{
  "encoder_kernel_size": 5,
  "decoder_upsampling": "pixel_shuffle",
  "max_steps": 5200
}
Rows from block 11 of the encoder of a small image denoising autoencoder, named by matrix and row number. Each number is 128 + 24 x the weight over its row's rms, rounded and kept within 0 to 255. All counts start at 0. After the name is the row's rms in percent of the matrix's.
Before each channel's rows are labels from the 100 images, of 14976, where the channel reaches its highest value: "colour at peak" is the nearest of a few named colours to the mean colour under the peak; "place" is the part of the image that holds the peak. Only what is clearly more common there than usual is listed. The data: crops of objects in photos (Visual Genome).
# conv: pointwise conv (encoder.blocks.11.conv.weight, 320x320x1x1), inputs 0-159

colour at peak: white
place: bottom right
conv.250 113 [ 90 114 128 171 128 120 128 119 128 153 128 128 128 128 128  98 128 124 158 128  71 128  87  83 128 128 128 128 128 157 128 190 150 112 160 120 128 113 128 128 128 166 128 154 169  76 128 125 104 117 128 128 108 122 155 103  89 135 128 128 124 128 153 128 113 128 128 155 128 103 128 167 128 161 128 106 145  95 128 128 121 133 128 104 128 128 128 128  41 128 166  93 128 128 178 111 107  64 121 128 128  65 180 139 128  95 117 140 115 128 124 153 130 148 128 185  90 122 128 127 128 139 153 148 113 128 206 145 128 162  69 128 128 128 128 128  93 154 126 128 128 128 128 128 128 106 113 128 165 146 142 128  54 100 111 128 152 128 128 128]

colour at peak: black
place: bottom right
conv.215 080 [157 128  69 128 129 128 103 128 119 128 128 147 169 124 102 128 154 179 128 128 128 106 128 167 131 118 128 128 190 128 126 113 128 128 114 114 155 159 104 128 129 128 128 128 128 128 128 128 128 128 128 156 116 128 128 128 152 128 128 128 128 136 128 112 128 128 103 165 151 128 128 128 178 178 121 128 128 118 128 128 128 190 128 128 174 111 158 128 128 128 128 128 110 128 128  78 128 128 137 111  93 109 153 128 128 128 132 141 128 128 146 128 128  77  84  75 128 128 128 117 128 128 128 137 190 128 116 114 115 128 128 128 128 190 151 128 105 128 128 159 128 128 128 159 128 128 128 128 128  83 178 176 153 128 128 106 128 107 147 128]

colour at peak: pink
place: top right
conv.134 086 [128 128 172 105 128 153 147 128 154  43 128 167 163  63 128 150 107 128 106 119 128 128 128 108  94 128 157 128 128 128 130 128 158 128 135 150 128 121 128 128  77 128 128  91 128 128 112 140 115  73 163 183 128 128 172 128 128 105 128 111 131 128 103 122 148 128 163 128 135 169  67 128 115 142 128  98 106 142 105 128 128 128 128 128 184 128  91 148 128 158 128 147 143 124  70 128 128 146 128 128 143 128 157 128 128 128 128 128 128 177 128 165 128  89 128 128 101 118 112 107  84 128 128 128 128 128 117 132  60 128 121 128  83 128 138 128 146 128  58 164 106  63 197 128 128 145 128 128 128 128  92 183 128 212 128 133  98 171 128 128]

colour at peak: pink; white
place: top right
conv.81 070 [128 102 128 140 128 128 128 128 128 128 163 172 133 177 128 128 128 128 128 128 128 163 106 101 128 156 105 130 130 128 103 103 128 160 146 128 128 128 169 128  90 128 128 140 128 165 128 141 128  81 128 128 128 128 172 128 105 128 128  93 128 128 182 128 128 142 128 128 128 128 128 128 105 128 128 128 128 128 128 128 128 128 128 128 189 128 114  87 128 128 125 128 179 128  70 128 128 128  61  95 128 149 157 110 128 126 173 109 185 128 128 128 141 128 128 128 128 128 128 128 126  89 167  65 112 128 128 128 105 128 152 151 179 128 172 146 128 128 148  75 177 151 174 128 128  46 167 111 128 128 150 169 128 147 128 180 128 143 142 128]

colour at peak: black
place: middle left
conv.280 099 [104 128 128 170 131 110 128 105 128 167 122 128 115 128 190 176 128 154 115 146 107 161 110 128 138 155 128 166 128 128 140 110  94 128 176  43  89 124 152 128 183 103 138  95 125 128 177 103 128 174 115 128 128 128  69 169 168 165 128 115 102 128 112 128 118 128  84 128 128 128 131  86 128  87 159 128 164 110 138 154 128 128 126 116 146 135 140 121 128 128 128  94 153 152 159 128 128 143 112 179 105 128 138 147 128 128 172 145 128 123 128 128 128  98 128 128 128 128  85  95 128 112 128 189 149 128 128  94 128 153 128 128 128 128 132 128 128 128 138  87 128 128 145 128 152 128 182 198  90 128 128 146 128 128 143 128  77 125 128 170]

colour at peak: pink
place: top left
conv.160 076 [128 128 164 128 128 128 153 128 128 128 120 128 250 128 128 111 128  97 162 106 128 101 132 126 185 167 128 128 128 128 113 128 128 128 128 158 165 160  87 108 130 120 128  79 128 156 128 128 128 128 128 118 111 128 128 146 120 128 237  16 128 128 123 128 128 128 130 123 128 128 128 128 128 167  68 128 128 128 101 134 195 133 128 128 128 114 148 174 128 173  51 118 128 206 128 116 128 163 177 128 128 128 128 128 128 128 128 128 128 162 128 128 127  91 128 113 163  79 152  84 128 117 130 128 161  84 133 128 128 128 128 128  78 128 128 128 128 135 128 128 128 162  84 128 156 128 128 128 165 124  85 128 128 128 128 128 141 128 131 126]

colour at peak: grey
place: bottom right
conv.168 094 [108 128 128 128 164 128 128 128  88 146 128 128 176 128  83 127  91 128 112 152 128 128 128 153 169 143 193 128 128 128 128 128 128 217 132 154 128 128 128 128 109 128 128 150 149 146 128 128 138 128 128 128 116 128 125 128 128 128  77 128  98 128 134 128 138 128 128 128 142 107 128 128 128  86 128 128 153 128 183 128 128 117 147 113 128 128  61 104 128 128 139 139  68 128  87 128 128 113 126 128 128 128 128 128 128 128 128 128 128 128 128 138 128 128 128 128 128 128 104 128 128 128 108   0 133 128 128 128 107 128 147 128 128 128 128 129 128 128 128 128 128 128 128 128 163 165  88 128  96 106 242 128 128 128 128 128 141 136 143 144]

colour at peak: white
place: top left
conv.253 074 [128 128 128 128 128 128 118 128  86  91 128  83 128 128 128  90 111 128 128 128 128 128 128 128 128 128 128 128 128 210 139 128 109 128 116 128 106 128  93 128 128 128 128 154 128 149 128 128 128  74 171 128 116 105 128 109 128 128 149  96 128  81 112 112 128 128 128  95 157 128 123 128 138 108 133 116 128 128 128 128 112 128 182  96 154 106 128 106 128 111 128 128 128 100 128 151 128 128 128 128 128 128 104 128 145 128  78  97 113  89  95 167 128 128 181 128  94 155  89 123  95 124 128  57 128 155 100  97 128 128 119 128 128 128 128 128 128 128 128 128 152  81 128 128 128 128  77 128 128 128  95 109 128 102 128 128 101 113  46 128]

colour at peak: pink
place: top right
conv.80 068 [128 128 128 128 108 128  85 128 105 128 141  69 255 120 139 106 128 128 143 128  97 128 120 128 138 128 104 110 128 128 107  91 126 128 128 128 118 128 128 128 128 128 128  92 128  76 115 128 128 130 121  94 128 128 128 128 128  15 163 128 128 128 128 128 128 128 128 185 128 128 128  99 110 128 128 128 142 128 128 128 131 128 128 128 128 128 118 128 146 128 100 128  94 159 102 128 168 128 128 128 128 128 128 168 128  96 128 128 128 128 137 107 128 128 128 191 163 128 128 128 213 128 136  40 128 128  94 128 128 128 128 104 128 128 128 124 128  89 108 128 114  60 106  98 128 142 128 116 185 128 128 115 128 128 128  92 128  86  92 128]

colour at peak: black
place: top right
conv.19 103 [128 114 119 114 181 111 128 138 107 184  97 128 163 142 105 156  71 129 137 128 128 128 128 128 121 128 128 128  84 128 128 165 177 107 128 128  99 149 180 128 148 128 120 128 161 128 128 128 153 140 128 128 123 128 128 113 131 128 106 168 128 128 113 125  92 128 104 128 128 152 170 139 128 176 153 100  99 186 128 128 128  98  97 157 128 128 128 180 120 104 128 131  92 128 101 100 192 138 128 136 106 175 128 128 128 128 128 158  75 128 128  98 152 128 111 128 171 128 124 128 128 128 128 128 132 128  63 128 114 110 128 115 128 118 128 168  83 128 128 145 157 128  83 128 121 145  81  95 128 120 119 115 114 139 128  81 128  77  94 128]

colour at peak: black
place: top right
conv.222 078 [128 128 128  98 128 128 160 171 128 128  98 128  58 128 121 127 174 128 128  85 128 128 147 128 144 128 163  68 103 128 162  77 128  63 128 157 138  84 117 128 128 128 128 104 128 128 114 128 158 144 128 128 128 128 128  84 142 185 128  75 128 128 128 128 128 128 128 169 128  72  94 128 128  93 180 128  85 135  99 128 108 128 128 128 153 128 137 128 128 128 128 129 128 128 197 128 110 128 153  63 129 128 128 134 128 143 162 128 134 128 152 143 128 128 128 128 141 128 128  86  98 170 128 149 123 128 128 128 109 128 128 137 128 160 128 128 128 100 128 115 128 128 128 128 128 210 176 141 111 128 128 113 132 128 128 170 101 133 148  89]

colour at peak: black
place: top right
conv.83 130 [ 86 147 147 128 128 144 128 128  81 128 128 153 182 128  83 128 128 128 128 128 116 152 128 128  90 140 154 128 128 128 119 161 133 128 128 148 115 165 128 151  87 117 170 128 112 116 128 128 102 128 146 128 128 129  83 120 114 128 101 128 156 128 128 112 123  97 128 128  89 151 115 128 102 123 175 165 128 138 128 128 101 109 150  85 128 128 171 128 100  90 124 118 128 125 148 128 128 128 108 170 128 126 128 128 128  86 128 138 163  91 119 128 200 124  73 128 128 172 165 184 167 117 147 154 142 126 108 128 128 161 106  91  74 128 128 128 128 128 108  99 171 104 128 128 128 128 152 152 128 128 128 117 117 107 142 128 128  90 106 128]

colour at peak: pink
place: bottom left
conv.113 079 [158 128 128 128 187  55 128 163 108 128 128  99  72 128 128  74 119 147  95 164 128 128 128 128 128 128 128 128 128 128 128 133 128 138 108 167 129 128 114 131 172 128 128 128 154 128 128  80 128 128 103  91 103 115 128 128 128  72 128 128 146 128 128 128 152 128 128 128 128  90 128 128 128 115 128 128 128 120 109 128 159 111  91 118 128 158 128 128 128 128 152 119 105 151 131 128  96 112 128 155 128 112 128  80 143  70 128 139 179 128 138 100 128 141 137 203  81 128 128  88 166  86 135 128 128 128 104 111 167 128 141  89 156 128 104 122 128 142 128 131 128 128 108 128 105 128 128 128 128 128  88 173  94 167 128 176 134 128 128 128]

colour at peak: pink
place: top right
conv.6 124 [128 150 153 128  93 173 128 126 202 112 128 115 162 101 128 148 181 128 128  95 113 153 142 128 174 128  76 128 128  83 128 160 135 115 147  92  98 113 128 175 127 128 132 143 128 128 128 128 175 101  87 181 128 109 165 128 147 128 189 151 128 128 102 128 128  92 130 155 139  68 106 128 128 128 128 155 127 119  60 120 185  98 107 128 128  86 128 129 163 111 174 101 128  66  86 149 128 128 128  68 128 104 128 157 128 128 102 138 135 128 128 128 142 153 179 105 131  97 128 128 128 164 166  91 128 156 138 151 128 128 111 128 128 140 146 128 128  76 129 128 128  76 128 128 125 140 146 154 128 104 120 154 128 128 128  96 128 154 104 146]

colour at peak: black
place: bottom right; top right
conv.226 110 [128 128 136 128 128 118 128  80 128 105 128 128  88 128 119 128  78 128 128 137 193 128 108 128 128 138 128 128 128 115 101 169  71 189  82 128 105 149 103  78 100 128 128 111 128 128 114 124 128 128 128 143 130 112  79 128 128 135  69 128 128 128 128 128 128 190 121 128 128 128 150  80 128 106 128 158 128 128 128 128 123 128 169 128 128 143 128 142 151 128 128 128 105 150 128 128  88 128 128  79 128 128 129  96  96  98 129 128 156 127 128 128 121 128 141 110 128 128  74 159 128 127  70 128 137 128 128 128 128 108 141 120 128 128 164  68 144 128 124  94  78 188 128 128  70 128 168 178 128 128 128 137 165 128 128 161 140 128  88 128]

colour at peak: black
place: bottom right
conv.4 118 [ 72 117 128 148 128  95 128 129 158 128 128 149 128 153 173 177 152 128 167 128 161 165 128 128 128 128 128 128 141 122  98 134 128  92 123 128  78 128 128 119  66  93 137 127 172 146 128 114 163 128 128 128 136 142 128 128 153 125 103 128 128 117 140  93 108 100 162 110 128 128 167 128 119 107 164 126 128 109 128 144 152 158  89 103 128 100 128 166 152 157 113 128  90 105 195 128 128 128 128 128  94 104 128 128 114  83 128 173 128 128 149 128 155 131 197 170  68 147 104 126 175 109 117 128 128 157 128 139  91 126 151 200 128 128 128 128 128 105 136 136 128 117 128 145 128 131 179 128 125 188 151 128 136 107 130 128  98 128 128 128]

colour at peak: pink
place: bottom right
conv.115 100 [128 128 149 128 128 128 128 137 128 120 128  84 128 128 153 128 128 128 128 101 128 128 128 128 231 128 128 128 114 128 130 164  86 113 128 128 130 128 128 128 133  76 128 104 133 128 135 177 128 151 109 142 174 128 149 128 158 128 150  73 146 128 152 106 101 128 128 128 128 128 128 128 106 134  72 128 175 128  77 128 193  80 214 205 170 128 128  84 128 128 128  70 128 128  39  95 128  74 141 128 128  90 128 128 161 128 128 152 128 128 128 128 140 151 128  87 140 128 128 128 128  93 143  63 128 128 111 128 156 128 128 128 128 133 164 128 128 140 116 128 128 128 128 128 109 150 128 128 128 146 128 128 128 128 100 128 108 128 170 128]