A small image denoising autoencoder, trained from scratch: decoder activation relu.
Rows from block 3 of the encoder of a small image denoising autoencoder, named by matrix and row number. Each number is 128 + 32 x the weight over its row's rms, rounded and kept within 0 to 255. All counts start at 0. Numbers have three digits each.
After each channel's rows are labels from the 100 images, of 14976, where the channel reaches its highest value: "colour at peak" is the nearest of a few named colours to the mean colour under the peak. Only what is clearly more common there than usual is listed. The data: crops of objects in photos (Visual Genome).
# conv: pointwise conv (encoder.blocks.3.conv.weight, 80x80x1x1), inputs 0-79

conv.56:089128151158128128074128128128104080059128128128160128131134177180091078095070128101128128165058094128128178128128113169128085128128128090128068128128128151129128163103087172128128128058128128128128128128091128101188100120079128128007128128
colour at peak: grey

conv.64:199128107156128128128128130128104128169228059128109128128128091128128128128206015128128128172128190128163128128126086174117142128128139128122128128184109161128128128131122166128128115132128081128171128128198103128121128128156128061128154196
colour at peak: white

conv.9:128056146128095124072128128155090030128027128041128076124128098128143173153187128128139128128150128128128128144116128128128128160128144128128128128128128092163128128191128128158128163128144128179128128128212128128128128179128199173128152166
colour at peak: black

conv.69:128107178175128128105176115125151097041115128144128128128112128095141128128139128128128128089128128139200125091184098128155128128225128128148140128166128128084057109189128076128134128128134128054082128084085128128080185087191128089128141128
colour at peak: black

conv.8:128029143128110084128178128153159173128176072127128128128061128050128128127139128146090116128101128193169128128155150125153128135054157211128128128136144092117128102170186118128187128098213128128116128098128128157116128128128128082115112128
colour at peak: black

conv.65:128144128128128122128096175096128181123128178091202068128144179128170088128128132128121128192176202128128168128128078128128213021128128128157128178167101056128110128128154128162130173128153120128139128128128138091128180128144128112146128128
colour at peak: black

conv.27:073175102128128083128128107128128113128128066128128128053128128128128128128128128128128128095126106062128128128128083117076073128086128128128107128089128084089128128128128128194135097128116128131044255128128074128077128059128128128128085114
colour at peak: white

conv.60:128171128128128128128153192128128128112128128128128128145128128128086128128128039153128189128128128096128128084085128128128128072128128128128052248128128108128098203128128128128128128132128128197110128128128128090128074128203181128128054177
colour at peak: white

conv.37:173128113132128104045164159158128092128186224128114122111183158112128195132128177128128128142128162128143068104115128081128128144137139113113159171062128128116180128132181128087150128179146128079128083128128128076119107128150073066105159120
colour at peak: white

conv.41:135128128105128086128128129128064128128128255062128075128128094128128128101128128128128128107128160128128190138128157189128128128128128128128166083077128128087128128177189128128098128087119128174128128128128122139128075061159082177128100132
colour at peak: black

conv.57:114128128151128005128128164128175128128128171128155128128139128143128128128128128090128128128162202112096080128128182128138071128124128163175128109128132128066128208128128140158128094051128071128128128107128162085128178051128128153082169128
colour at peak: black

conv.14:082213128128128128128128128128128075128128154012128136160128128147128128128128129128128117105114128150128128128128128128093105128128054125128128128128000106128128128128128128095128128128160128128128222128152128128128034128128145160128067128
colour at peak: blue; cyan

conv.46:099082175128128111186060190128088152174155084128172128092128089149078128146115067128203132128128219128128089121145169193125128128128181128128065173079167139128128138128161106128175129128128128128128128124099128162104137177170128102128128128
colour at peak: white

conv.50:114128133101128128161128098128128147128128058146128128128112144128128104110128056128091132128171128114212147087128128128114128113104128184128144204182078149128059084157097118216165128085170093152139160128100128167128178096183128181175134110
colour at peak: black

conv.58:094128128128139128080128128129095120158064128082128090128128102128140111157128128128081148128128192128128128128128128067155108128132212118128128070128128068191128075103195128066176128108161053088128142119082178128104189128128151097128100073
colour at peak: black

conv.2:085128091069100128128097128100068128139095128128100128128202161128128142128128128085119128107128049128150128128128110128122066094085063128164128046100128128128142167060200175217130128148128098128128128128128152128115158128092128077128179128
colour at peak: yellow

conv.5:128128126128074170128128128128128128128206105161128128128100128123128128084128038128128128116128128128128151128153128197128128128081139128121128054139128128157128105120158075128128203128128128128128199128003128089128082093128077128054128128
colour at peak: white

conv.73:128107128242128128128107070128179128128037128182128128131128128161166128075079128128128128141183153128128128153091128076128128128133121128128184128172128128177062128148128108128116128128128128186157128170128128180128128074128128128128128228
colour at peak: black

conv.59:128114129136128128135128105154107128138128172128128178128095128128128084098193170195128128176128189138183134128089127195087128133165084128025121097128128145196112056128161139128089128128161077128128128165128109118194128128188128091128165137
colour at peak: red

conv.31:128128128128128090125128049128128128134128041128128128128128128128099128128128041128140128128178049177128128128128128088128074128128128128183083183128162128206126128097106167128128128128128128090128248128187140101128128128185128128128128097
colour at peak: white

conv.32:075128086128152128177128128099089151128128072145152058128153078128113125147189128128172128128197153168128122128109171060066128140128128058073128128084128128195128159174128194128128122128089128128128128112078096128128128183088128128189128128
colour at peak: white

conv.28:128096187009128128057128128128128115114128128128128128128167128099128218128128128128067128102075082128128128079128128128128128128128132128128128020128128128128168128180128128043096128128150128128128128128128112128128065108141128128051128128
colour at peak: black

conv.13:201128128128128128223126128128128128094128208164128128144108060128128128140128128128128111149082128134128128068128128128128255128217128128064128128179128160128128041128128106128128128128156128128128171128128128128128158115128128128168128128
colour at peak: black

conv.15:128128128148128088128094138128161128104128187174075128174170128217128163133190128082192128146105209128204128128095087128128128128128080161210110163128128128128128128128128106177128182128128178128128128083128128128070128103110087128128128169
colour at peak: red; orange

conv.53:128128128108090128100170095086128128081105128178131072040128128128061128116128233152089172054128128113128128168128128187102128085113128124128074128082160098128097131144159128086128070081128128128070140128128128128104128128128128105194128128
colour at peak: red

conv.43:128080128094128128030128128128128063128128128128128128128128090128070096146128128128208198168088128128128128128106147194104153128128139128061102180203100128128128128178128081128094165081119084175067128128128128128097128128128128138128080178
colour at peak: red

conv.10:128128128128128128105128103151158162128128128092128083073128128196128223120128128128187128054128075128128128128163165128128128065038087169225128085128066130091128128128092149098158128127128128127128128128059105128128128096120128128128128170
colour at peak: black

conv.77:098193128155169156107128122128128128174105124128101128109128123178066128128128097138161128127128188128204077128170128128113128028073128161128128128128171128170120128084176171038128188165128128102157155104069114128094128128150128127140168128
colour at peak: black

conv.67:097128128128176139153105076128128128140200055128093067128128128131128067128128194157152128128128167112137128059107123128065128109128114128128128188102128128081049203121164128170164128128081091117128128128078128201128117169163128143117128146
colour at peak: white

conv.42:128145128128088149128128128128128128128128128082010128128128047128128128128128128128112144181128128128176128128128128128144111128128128105168128128128146098128128098128178128221128045162083128128177207128128162128065128167115107128198194122
colour at peak: white

conv.33:084128076088128150191076062037102128112176195128140112111128128176119087128093077128128075133168128128128064128091128128128126096128128128128130128128128128093083092082175128128128054096128102093098169128128167198106136128128129167128128144
colour at peak: black

conv.52:157128089128092077128197163128064128128091087178128105128159128128167092128199128128149175128165073128166128128128136181175128165151148178128128128128128104125114128163128128150128176128128128169128128177128128128165185043075184162135185159
colour at peak: orange; red

conv.55:019163128128128128128128128128143090086183128051128172135128128155119120128092128119128080128128160128196108128128085128128128128128182128169164128191098189100152128138210091095072122128128128128134128128050161185105128128128128128128165097
colour at peak: blue

conv.39:063128172179117213128026053128128128128062173128128086128115167128128186128128128128128089128115128128128095128128172145128128099201128128163128128150128187111089128083146128128128128128139128162128128128128128128128128106128128236078128128
colour at peak: black

conv.74:138128128128125128128134128158128158128128186134128114128171128128128128128178128128128157166142144111128128128128128115128128022069035190091193128102128128110128083128197204128180171160064128128128128131104099128128128128073094128072191128
colour at peak: yellow; orange

conv.6:128046128089128130080116075158143128128128199172128128125184128128222194135128058128128128128128128157128128128128128208087203128137097128128128171128128128127128034098103128128128089146107120128118163128128059164128128128128129128128128165
colour at peak: black

conv.17:094128128128128128144181128070148100155128229071086156128078128128128089128071128043128128167128117128145099098128168110164128124128128140132204128070090156128199104128170128140158076060147128128128128128095128101177128128128128128145128074
colour at peak: cyan

conv.47:088079162105083128091128128128128128182147128140128176128084128128197128137128128128090101109150251116128051128128089128106141148128156128128128071128128128122175055128128128128082128116076118107127189128128138128082146128128098142128128032
colour at peak: black

conv.79:189078128128119084059130128128193118128186118140128128157128128111173059155193173087128154128147131128128128128128116128113055140114128128095081128128128128194128187114128115128128173128055158083128128128128128196168128181128128162055128128
colour at peak: red

conv.38:153114097139128128098128128147033158128181128128149128124101115112134124115121128165128138142090181082178122187128097128088111128081176127128126128216093168106150128128054111128224119082126164128128170128128150056128153165114128128107077128
colour at peak: white; pink

conv.25:128128100178128128022128130128128064128128187128128128128128128096128128128128158128128154138128123106116138120128129128161149128044119128155128128128202128089116127128150128128102128066128128075128079096128180128128128252128082180128203128
colour at peak: red

conv.19:145157128128128135128128128091153128128128027128128128128128128128128128114128087128133128128128128097103128128086128043063189094150090058128056128148128103169128138083128091197125166128148104128053128128128167101152128128106128128128090022
colour at peak: white

conv.63:128128110186168050146128172105082121128078128128096111144128123128168056128185170160128128128128128128128139128128089134120084079128160080101128216183199112072082128128128128128128056128117083112096187128128128097128093154147118097128113155
colour at peak: white

conv.7:128138128188133101198128032128128128114103128128128177143175128133170171182081128128137111128117128128162156128110094091142128128128128104066128075128184166128174194068128072128087090142222128187128128118124128102128128128099128099128146128
colour at peak: white

conv.49:047107108181159128128128082169128160164128055128092128090128123178083112128086198163142139128128154090128074128105148158168128102126113160128128128199198102128128128117181117157128084043128071153128161165097128128128128128128151160128128101
colour at peak: black

conv.3:128038159111128128128128128128128128128041069128169080128119175141128087128094179135128041128091128128128128128145128128082140103100128128141104128189147154058128128128128128140193113128165128096128216128128201128143128156145141065095128128
colour at peak: black

conv.23:173128128120154029128128183170128128117159128169107125128128128128128128173128128128128128128165128138130009044156069128128097128130128161138177047128088116151128099128128170138038128152128128128123128128183128178128128128128128128120128084
colour at peak: black

conv.54:128155097128128166143128128128098128136128096128128128128182182175128128128083128128128185128128128128128128128128104170128241128109069192128128128172128128128102128128128167152053153128128156164128070150178128197128128151085163205165198128
colour at peak: red

conv.34:169215128076168128101151128128067128136128060128128128110128128078128128128170115184128128128163128128128087128142128128128079112068128128174128128128181128140128128128128152128128128068130147167128056171128128057121128150055134128128128018
colour at peak: yellow; orange

conv.1:128042082128128128098128225128128128181188186128128128128128128195126098169128181146097123128160076128134128131128128128128151128106187186128128204146125116064106051128170128090108096128108128087128151128128128186128105128128128128128128168
colour at peak: black

conv.22:128170128128128128128139182128118102128042121071128060161128128089128131164128221201128128128128128094064128033103127128076140128171128128112186164128128128137128128128181159094156179128159128082128128114128104148186152156092128128128128128
colour at peak: black

conv.18:128128148128128128086128141186128117128128128172168128128128199128146128192165128128067128128062199128128009128111168128217128128072089128128114091128112128122128136175128128044128157111128128107128128100075128078128128128128123128128159128
colour at peak: black

conv.44:128101128128128125128128135128080128128128163163140120128128084128128179164095078087162139059128099128073146112128128128181128140128128170120102128126128040128152128128200062128153128198128160128174157128128128182128152037128216087156128128
colour at peak: white

conv.61:128136128128128128224108128128109044128178117128128128128167088128128175152128128128128184128106128128128128128092180185128119128128192128128072128078138075128128079106200100128128128128083149128128128128128128138128122041128204128055177128
colour at peak: white

conv.40:128128128176128128128058117115142128128182050099132048128128144150128114147113128128128128143128152139128128071128156128141123128135134128136133205128137100060071167155151119105201164128028128106128149128089114215105128093177087128146134128
colour at peak: black

conv.78:078128128169128158063067121155161128128156069166107170167128158128128106162128087159128151144088191128148172128128048128143192128128128128128128128182128112206154128101184118128081128128199128127128128143128085067095128128128079128158169121
colour at peak: white

conv.35:144171186128128128128183128128128097128128128102103125096128128184128131147153111192128092128146172128096157174128160128128079157213128128128128191128204102128128096181113128184121128128183128128184153097198128102128096128079128128054128076
colour at peak: white

conv.68:156128128128128129065099128128128221174128128128128128180101097042179128125141128128128128128167085128128166128082209190196068194128128108141128092085153101128114128073128128128173128155075128128128128103121175128128128175128095128103146128
colour at peak: white

conv.4:163128103119202172190128128128160128128128128128082096128128174128166128128128082188174142165128128084146128139069128096142128154149079128100111128128152128202128092082128098128128128128128111128128159128128152196170130161206034128089069108
colour at peak: white