config.yaml
train_examples: 123503
downsampling_factor: 8
encoder_stem: "deep"
decoder_blocks_per_level: 2
decoder_attention: false
optimizer: "soap"
magnitude_pruning: 0.5
Rows from block 2 of the encoder of a small image denoising autoencoder, named by matrix and row number. Each number is 128 + 32 x the weight over its row's rms, rounded and kept within 0 to 255. All counts start at 0. Numbers have three digits each.
After each channel's rows are labels from the 100 images, of 14976, where the channel reaches its highest value: "patch colour" is the nearest of a few named colours to the mean colour under the peak; "place" is the part of the image that holds the peak. Only what is clearly more common there than usual is listed. The data: crops of objects in photos (Visual Genome).
# conv: pointwise conv (encoder.blocks.2.conv.weight, 80x80x1x1), inputs 0-79

conv.59:072188128128128128128124206128128169162128162128171128133081182128169146140175147128085115085229128128128103140128128186198128128128181128128128128128128128103128128169128128074185128128175155054169128128178157129128168128128128128128128190
patch colour: white
place: bottom right

conv.29:195128108197154119084090128100092191200128109099087156100112164088090123104128128128191117154143215128128192128128136128128085128128128115128105128128128128119067128094177118106081075128214143083145128128128107104128156096128116157128128163
patch colour: white
place: bottom right

conv.22:207128123164194128128128064128072124143154110096128128180128149083128128128128152128110093043168105128109128128128183093047169113128149128054128123128128128203163128163112128128157128128128128128088128128128201189106142105096180128128141128
patch colour: white
place: bottom left

conv.77:175169168128088071128128128053124128096128084128128154128128185128080137128128128128128128125128148128128070130171128128127147128128138174128128128105128087186128128128128169092160128128147209128128116104071028159138197134128201128128046123
patch colour: black
place: bottom right; middle right

conv.68:128173128128168171128074093151128135128128128093128159142068186145128128128128146128128128057174099128162128128087070128128110128128223134128113128128122039070186128172128106120128101161128083149202085093154088128128170128128189128128111139
patch colour: white
place: top right

conv.73:128158176059207180209137081128128173128067174091128128089128128121128090128096067128062128128128145128128128089094128128128128128128136128128128128128142077223140128128128128095159101089128128128214148093128166128128163086128128128128172145
patch colour: white
place: bottom right

conv.76:178128128128128153211094186128177128175128178128128148078128127128078128092165128190072128134128142171128128111143128020128161146228131128183128093148128140128128207138128099128128128137128194128090128128128111128128153128128128128128154128
patch colour: black
place: bottom left

conv.55:202128157128128051161159199128128128181078128128128089128128087067090110085079128106103128128113128165128128116081128128065128128074072128128128128128128128128064119128128198128128147082128192138128125128185128162116191153095129078128155140
patch colour: black
place: top left

conv.32:128172128172174096112128128200128128177128128106096128128128177155076153087128186128146128101128128128128128128128128128074081123103128196103128177128118128104128036147098167153137110179065128188155086180170142181128128128052137146109128128
patch colour: white
place: bottom right; top right

conv.40:171128199053153128147128092111128118144076079128128146128152069128128146128175076072128204128128128128128128128128136111098128115194078165082180090128128128092164128128128076091128128126128186117128128128069081128144177053128128162128128087
patch colour: black
place: bottom left

conv.38:128050147073128079241156146059128128128074128119113128128111128128128128128128123128128068128128159128085110143128128076149128128128111128128138128092095111135184194150172128128128128128142128128129128128097136154128192128128152176060128232
patch colour: black
place: top right

conv.74:201128124128201128103158128185128172155128167155128114120128177128128119184128140110128174093128128128173128147128148084128128158170190128128131198141128093139128128128128128128128128139090184255187095123128110128128159128095202128128155128
patch colour: white
place: top right; bottom right

conv.19:128084128128128188128128180128128175128128103092100128128128180123128142128128112128128178128128085128128128073128128103128128064192148128214097159128128128026173128128237076128128128128128077123202108128128128128128141128163182128128128130
patch colour: yellow
place: bottom left

conv.66:121128128128222120128128101128108128146073128027128095128072128125128132128123128128102097128128128128128157200099095128127128081082124139128128128128089128143106128128128128128128116128054226131168128128128077128128128099129199128128222187
patch colour: white
place: bottom right

conv.47:103128128131128204128128218119159181128057097128128128095171128128181168115128128128128128128128128128128238156128128128128149128128078128135100069080193128128128128093042128103128128081063128128178128166128128154128128128172104128128128150
patch colour: black
place: top right

conv.21:104074118128056128176117208120128128111128128128164119054128162117085174128151128166090098128161103101128160177128128095128187123046128137094128078128124128128192096146120128103128102109180128128160079128128128191128173153128158168128154186
patch colour: black
place: bottom right

conv.51:128128095128128183110128215205128128128128128085128063128162140128128093128176159125128128128180108128088128075128128045128102097128186128128128181104128181081053174108128090108128128120128128177185128128128152122128128128128128128177128054
patch colour: white
place: bottom right; top right

conv.26:167092128128128105146128128128128128148128128145128128180090112128128128164128128128085128072128128128128224128076128080128128128128128128128128128033128173153190128156137128128128140128128071128167128153004128179091188128096128154128128208
patch colour: black
place: bottom right

conv.20:162148128128162136128128128122128130181059128128128128150019088105128255128128128128117184128161052078128158059128128058162128180146128128128145128128093128131128128109128132093128128128143128170128128128161163107179162102128128128161128128
patch colour: white; yellow
place: bottom left

conv.1:096100128128128087128128128128128098128192074128096141184109141128150166128128128101198128128128128128120149197114128107128165128128101141128128128128177192154128128103128128109156128059246128128100171155162128128096190185128128128173214129
patch colour: white
place: top left; top right

conv.69:113159138178162139128128159128155128128128099074210128128128112088128128128100183128063122154119052096128044191118164128064128128083091128118148111128128154128128134093084169128128075174205128118155128158128115128176183128128165128128088128
patch colour: white
place: top right

conv.56:169108099128167110128128221128128128134128128087145159080164214128128191165096128128128168128068128123128128170128128128173128128128150170128160128174128100078128100171161128128128128138170175211128102128128128142045153161128204153128128128
patch colour: white
place: bottom left; top left